Rows from expert 9 of block 3, named by matrix and row number. Rows with one number belong to one neuron. Each number is 128 + 24 x the weight over its row's rms, rounded and kept within 0 to 255. All counts start at 0. Numbers have three digits each.
# gate: expert gate (model.blocks.3.mlp.gate, 16x48x192), inputs 0-191
# up: expert up (model.blocks.3.mlp.up, 16x48x192), inputs 0-191
# down: expert down (model.blocks.3.mlp.down, 16x192x48, transposed), outputs 0-191
gate.14:128128120127128127128128128128129124129128128128128129128128000128128127129128089128128128129124156129111129128130128128139127127128128128128128132128126144128128128128128128128128135128135128151130128128127128128126128128129129128133148128128128128128130128128128135128127128128128126128128061128127128111148128128129127128128128128128128128118128128126124128128128128128127158128129128128128128127135125228128128128129128128128128128133127075128128128128128128127255137128128128130129082128128128127127115133129136130128124128128128128127128128130128128128128128000128128131
gate.15:128128004127128128128128128128126128127128128130128215127128132129128128128128129129129126128126123128133126128128128128099128129128129128128129212128128210128129128129128128128128080128128128121128128127128128128123126128129129128071128129128129128128128130128128128128128128128127119130128124127000128128132128128129128128128127128126122128078095128129126126128128128132128129127130128128128123129123128138128128129127128128128128128128128132128128128128128128047125129128128128128130166128128128128128117131126054128128125130128128128130128128131255128126128127120128128128
gate.16:128129000125128127126127127128128128126128124127128131129127129127128128128127115127128128129129117128135126128130127128135127130130133128128128153128131148128128128128128128128128123128097128130124129129128128128126128128129128127138143128130127130128128128128128126129128128127126128128128122128133130089112128128129128128128127128128127129121135128128128126129128128131128135128128128128128131128254128136128128128128129128128128123133131127128128128128129129124129154128128126130129128127128128132128130125130117128128133131128131128129130128126128128128128129116128128128
gate.18:136127136122128156129128129128129130142128129128127239127123118128128128132129130142134128126126150123000130128129128128127128127119127127131127133128134109130134129126127129128129112128126126118134127128129127126073128128124128131126099130126128126128129128128127122132134128128140131131128127127145127123146126131121131131131129138127148128000130126128132129126130123121136000129109131128129127138129127121130127123134128122118129121127128125140133128131130120127090140128128132124127255128128128127130094133129092128129124126128122128129127128129132120127128128077137131126
gate.19:128128255126127129128128128121130128128128127122129142127128124128128126128129138131128127128128203128108130128128128128154128128128127128128128117128168117130128128128126128128129255128133128120128128126128128128128128128128128129127149129127128128128128126129128149128127128129128255128126130126131128121172128128127128128128128128128120128227121129127128128128128128135128135123128128128128128128128128066128128127128128128128128125128128100127129128128127128129041128128127128129144128130128128130128120108132128129128128128128128128128128128127131128130128127102128128128
gate.21:128133115121128129127119130127127132155127128117127185128126000127128126126127125128127128128148134122066133128121130129136118128128131127128128131128131111130133123127126128126127102131121119144119128130128135125135127130156129120060127127128128127128136128128128214128128127128127099125122146119184130149107123126129128128121130128132127126148171126127125134119128139122127128131093128128128130125155122203128136121127128128130128161118126144127129127128130128128118129131127128148134181128128131126121122127127112128126163127124128126119119128132121128131126128113128126133
gate.22:128130083129128128134128125128129128128128128128128109128127030128128128128129144129127133128136128125136128129125126127075126127125134128128128090121000121130129126128127128128128127128153128155128132127128131128130130129132128128122127128128128128128128128128128147122128127128127174128122140128128128115069128128129127132128134129128114128128084128129133130128128129129128255127152128128128128128149130228130127128127128128128128131113131182128130126128136128123126119128128123132128119128128126132128169104128137127128170127128131127130130128128122128128128133097128128136
gate.24:128128124078128116128123129128125127122128128128128106128127125112128128128120129122130128128128055137144128129129125128151128128128136128128126105127178106124134130128128128128128131128128128137128128130129128126130128135139130124075192126128128131128128128128128128124128128129135128128128080126169128096123127129131128126128128125143128128132119128128120131128128126133127110128127126129130150128128121135128129128128128128133128129154129194128128128128128128129110255128128129132119136128131128128128102101128029129128128128128126128122128128115117128128128128137128125130
gate.25:128128167133128127129128131128128128125128128127128126129128149128128127128117111128126130128144255135119127128128124128075125131128128128128126155128133152128130128131128128126127154128126122120128128128128128127136128127134128128111173130128128128128128129124128127128128126128129174128128133125188128117010127127127128128129128121128120127194130128128129129128126128130128120130137127128129128129144125133128128127128128127128127129128128105128128128128128123128134183128128127130112160128129134129130125110124130128127093131128128128128128128103104128127127128000128128138
gate.26:128128152135128128128128128128128128128128128128128080128128085128128128128128117129128128128128130127127128128128128128207128128128128128128128128127130128128128128126128128128128129128124128128128128128128128128109128128128128128127128129128128128128128128128128128128128128128128129128128125128125128117117128128137128128128128128128128128163134128128128128128128128128128127128130128128128128128128128134128128128128128128128128128127128126128128128128128128128119127128128128128128123128128128124128128166137124128128128128128128128128128128128128128130128128000128128128
gate.27:128128175127128128127131128128128129125128128134128215128128119127128127128126163129127128126131112128146128128128128128138128130128124128125128000131132119128127128128128128128128128125117125122126128127128128128137128128128128128148132124129128126128128127128128123130128128128127128128128129132103129130128128128135131128128130129125128126139131127128128128128128129126127153130149129126128124128122129000128129131128128128126127128124126110123129128128128129129128164128129129132126142129128128131130180130120000127128129128129132128128128128129100128132128128132127130128
up.14:129128143132128128127129128129127129128128128128127125128128255127128129128128134129128128126129124126125127128128125128080129129128128128128128127128129126127129128128128128128128132128125128127128126128128128128129127128128128128128044128128129128128126128128128120128128125128128125128129216128097128132115128128128130128129128128128129128135130127128128128128127127128129119130123128128128128131129127053127128128128128127128128128120129151128128128128128128129137113128128128127127151128128128129128131129120083128128138128129128128127128128140145128128128129255128128129
up.15:128128239129128126128128128128130128129128128125128057128128127128128128128128125128127129128128132127120131128128128128152128127128126128128128072128127000128127128127128127128128231128129128140128128128128128128131131128127126128151125128128127128128128126128127132128128128128129139126128136129220128133127128128128128128128129128129132128221254128126128128128128128124128115129127128128128130128132128120128128127129128128128128128128128124128128128128128128221139124128128128129130066128128128128128147126129214128128129127128128128127128128127045128132128128150128128129
up.16:128128255118128128130132134128128128129128129131127122128129135128128127128127164121128128128128149128127128128127124128139129128127127128128128126127128127130128127128128128127128137128152127120129127128128127130130128128142128128122128130128128128128128128128128122128128127128130122133135132128126127120128128128134133128128127128128127126134119128127126130128128128128128102132120128128128121130122127111128128128128128128128128132127125138126128128128128127130127131128128131127115124128128128122132119130128128127128139128128127128126126128126128128127128128137128128129
up.18:126128140121126116127128128128128128136128124122127029127128222137128126127127145127128125128131107126127128134126125128130131128132140128130127125129000129127124126130128127128125127134132129144124126131128128130194126129131127128112212128133128128128124126132128158125127128131112255128131128129123128128127130120128132128117138125130113127111112129137090128127126128141127138132128128132129131128131127130128128127124125131133134140122141145127128126128121128128231142128128128135130104127128128133128125070127170127127130125128130128126128128128129128124128128161124127128
up.19:128128133128128128128128128128128127128128128128128073128128130128127129128130125133128128129126119127076128128126128128164128127128129128128128135128255128128128128127128128128128129129130128122128128128128128128127128129128128128020128128131128127128128129128128133128128128128128124128128125128111128126138128128128128128128127128128128128138162128127123128128128128130128129128123128128128128131128128144128128128128128128128128128125128118128128128128129128122001126128128128128155110128128128127128110090131131128128128128128128128128128128127131128128128128000130128128
up.21:128128119128128125128125131128124128129130127135126155128128005127128130127128152123128129128142160134114128128127128128000126128128128128129128126135140102128128127128128130127127148130127127152129124124126128128121127128133128127146140128128129128128129128127127157129128127128126255128126102128139127119138128128139128128129129126132130127122107124126122128128123127132128104128129128128128127128128125225128128126128128128130128136128128059127128128128123128127118137129128129128130131128128128126126124146103124128126128129124128128123121127132152128127128125108127127130
up.22:128128117132128129129128128128128127138129128128130135127128180130128128128129129126129125125124208135132123129128121129130130128128125128127128091128129126128128128128128128128128129128147128128128127128127127128129128128126128129061121130128128128128128129128129128124128128129128000128130130129113128129173129128126129128132123128127130128109104129129131128129127128133128132129127129128128130128116128111128125133128127133133131122137128128128131128128125128129164124127128127125122135128128128128128144116127116125128136130130130127126131128112129128128128127164129128128
up.24:129128082123128122127119128128128126125128128128128120129127074125128128128124133121129131128128115128145128130130127131139128128128138128128128096125129123128128129128128128128128179129128128140128128131128128126126128131137130121144255128128127134128128128128128126122128128128129140130128036127232128054099128128126127128128128125151128129129115128128129133128128128125128124128126123130128134121128128178128130128128128129130129127144131120127129128128128128129141255128128128128128238128129128130126132109128090130128127129128127128114128128110100128127128128124128126131
up.25:128128180138128125128128128128128128115128127128127122128128141128128126128128116127127129128138255129127128128128126128036126128128128128128127161128133139128130128130128128127128145128124128140125130128128128126134128127138128128120198128128128129128128132126128116128128128128128191128128132125187129113011127128128128128129128125128127127172120128128128128128128129130128134130134128128129128128140127113128128128128128127127128129127128110128128128128130127127111155128128128128111127126128129132129132059124130128127095128128128128128128128127104128125128130116127128129
up.26:128128125129128128128128128128128128129128128128128129128128254128128128128128129128128128128128128128093128128128127128128128128128128128128128128128128128128128128128128128128128126128128128128128128128128128128131128128128128128129128128128128128128128128128128129128128128128128150128128130128129128135128128128127128128128128128128132128134127128128128128128128128128128128128128128128128128128128128074128128128128128128128128128128128128128128128128128128128128128128128128128128133128128128128128128000125134128128126128128128128128128128128128128128128128176128128128
up.27:128128255132128132126133128129128128126128129131127217128128092128128128128126146127127128128130111123129128126128131128131126129129125128127129065130139128128125125128128128128127146124000128129127128128128129128130128122127128127125132128128128125128128127128129127131127128129128135128126129132104129136128128128136128128128130131121125127133130127128131128128129131126128145130160128128128124128127129000128129134128130128127126128123127106124127128127127132128129220128128128129153137129128128129131166129124054128127116128128129129135127128128100128136128127148128131128
down.14:116128123128128128128128128085128128119128134138128128128128128128128128127128136125128128128128112128128128128128128128132136128128128128128128127128122128128128128128128128128128161128133128042128128128128128128128128127138128126038165128128129128128128128128128160131128128128128135128108128128239128088143128082128128128128128128120128128156134128128128128128119128128128136128128128128128128127128128128128128255128128128128128128126128111128127128128128128226133129128128128194128128128128128102128128128128128128128128128128128128128128128128110128121128128000128128128
down.15:161128126128128128128128128128128128115128128205128128128128128128128128128128165128128128128128056128128128128128128128201128128128128128128128113128190128128128128128128128128128123128124128255128128128128128128128128128046128129121138128128126128128128128128128116128128128128128126128128128128154128152231128128128128128128128128022128128126048128128128128128093128128128093128128128128128128128128128128128128123128128128128128124128128128128128128128128128152178128128128128129128128139128128053128128128128128128128128128128128128128128128128112128121128128148123128128
down.16:089139149128128128128128128130128128096128110134128128128128128128119128222128127133128128128128170128128128128128128128181094128128128128128128096128113128128129128128128128128128106128119128126128128128128128128128128128129128130137107128128125128128162128128128073181128128128128106128109128128045128201131128128128128128128128128088128128094116128128128128129157128128128152128128128128128128128128127128128128182128128128128128130126128128128128128128128128113255128128128128129128128010128128126129128128128128128128128128128128128128128128128073128148128128101122128128
down.18:154125152128128128128128128128128128134128137108128128128128128128130128115128151128128128128128044128128128128128128128255128128128128128128128118128119128128128112128128128128128206128143128130128128128128128128128128137034128105125255128128133128128125129128128125107128128128128146128141128128124128130138128124128128128128128128122128128132162128128128128127053128128128138128128128128128128130128128128128128092128128128128128124151128121128129128128128128128024126128128128098128128149128128147128128128128128128128128128128128128128128128128067128125128128131126128128
down.19:127128000128128128128128128163128128125128134086127128128128128128097128167127254123128128128128114128128128128128128128033133128128128128130128135128131128128127125128128128128128169128127128186128128128128128128128128128221128114049126128128128128128127131128128121126128128128128114128129128128157128130055128136128128128128128128135128128086116128128128128145184128128128113128129128128128128124128128128128128105128128128128128097103128125128132128128128128148000128128128128179128128126128128127126128128128128128128128128128128128128128128128127128128128128109124128128
down.21:177128052128128128128128128100128128119128135207128128128128128128134128143128177128128128128128123128128128128128128128068129128128128128128128127128122128128128128128128128128128113128124128219128128128128128128128128128255128255073117128128127128128128128128128167122128128128128123128128128128072128140135128128128128128128128128052128128129148128128128128100131128128128127128128128128128128128128128128128128121128128128128128129134128123128128128128128128122152128128128128187128128166128128130122128128128128128128128128128128128128128128128165128126128128129118128128
down.22:109125255128128128128128128127128128119128170070129128128128128128130128031128088129128128128128129128128128128128128128073235128128128128126128123128133128128128128128128128128128109128117128104128128128128128128128128128115128100159124128128129128128128126128128112133128128128128222128132128128122128125153128129128128128128128128190128128162130128128128128121168128128128164128127128128128128128128127128128128143128128128128128138136128128128134128128128128117128128128128128125128128093128128129073128128128128128128128128128128128128128128128136128128128128128125128128
down.24:108128136128128128128128128132128128151128195199128128128128128128130128116128115133128128128128027128128128128128128128134123128128128128128128173128126128128128128128128128128128161128106128139128128128128128128128128129000128137182109128128103128128128128128128122141128128128128128128127128128121128066182128127128128128128128128111128128129096128128128128126240128128128141128128128128128128129128130128128128004128128128128128127102128127128128128128128128142139130128128128130128128029128128123126128128128128128128128128128128128128128128128144128140128128212126128128
down.25:127127002128128128128128128128128128147128112121128128128128128128121128118128121128128128128128130128128128128128128128089156128128128128128128083128126128128127128128128128128128072128096128255128128128128128128128128128000128145204128128128121128128139125128128127177128128128128113128129128128119128103153128130128128128128128128119128128109129128128128128129142128128128047128125128128128128126128128128128128137128128128128128151125128127128128128128128128185191128128128128112128128053128128131129128128128128128128128128128128128128128128128091128128128128181129128128
down.26:127128130128128128128128128127128128128128128129128128128128128128056128135128127128128128128128000128128128128128128128131128128128128128128128128128000128128128128128128128128128132128141128127128128128128128128128128128141128128138140128128128128128128128128128120128128128128128000128076128128135128127128128128128128128128128128127128128126127128128128128128138128128128133128128128128128128128128003128128128126128128128128128178127128129128128128128128128173125128128128128129128128131128128129187128128128128128128128128128128128128128128128130128128128128127144128128
down.27:128128191128128128128128128125128128179128157214128128128128128128128128094128000128128128128128087128128128128128128128131129128128128128128128138128128128128128128128128128128128249128211128147128128128128128128128128129093128122125099128128128128128126128128128127126128128128128129128128128128129128113169128128128128128128128128138128128164128128128128128128179128128128173128128128128128128129128128128128128139128128128128128130131128133128128128128128128100171128128128128143128128147128128201128128128128128128128128128128128128128128128128137128127128128255129128128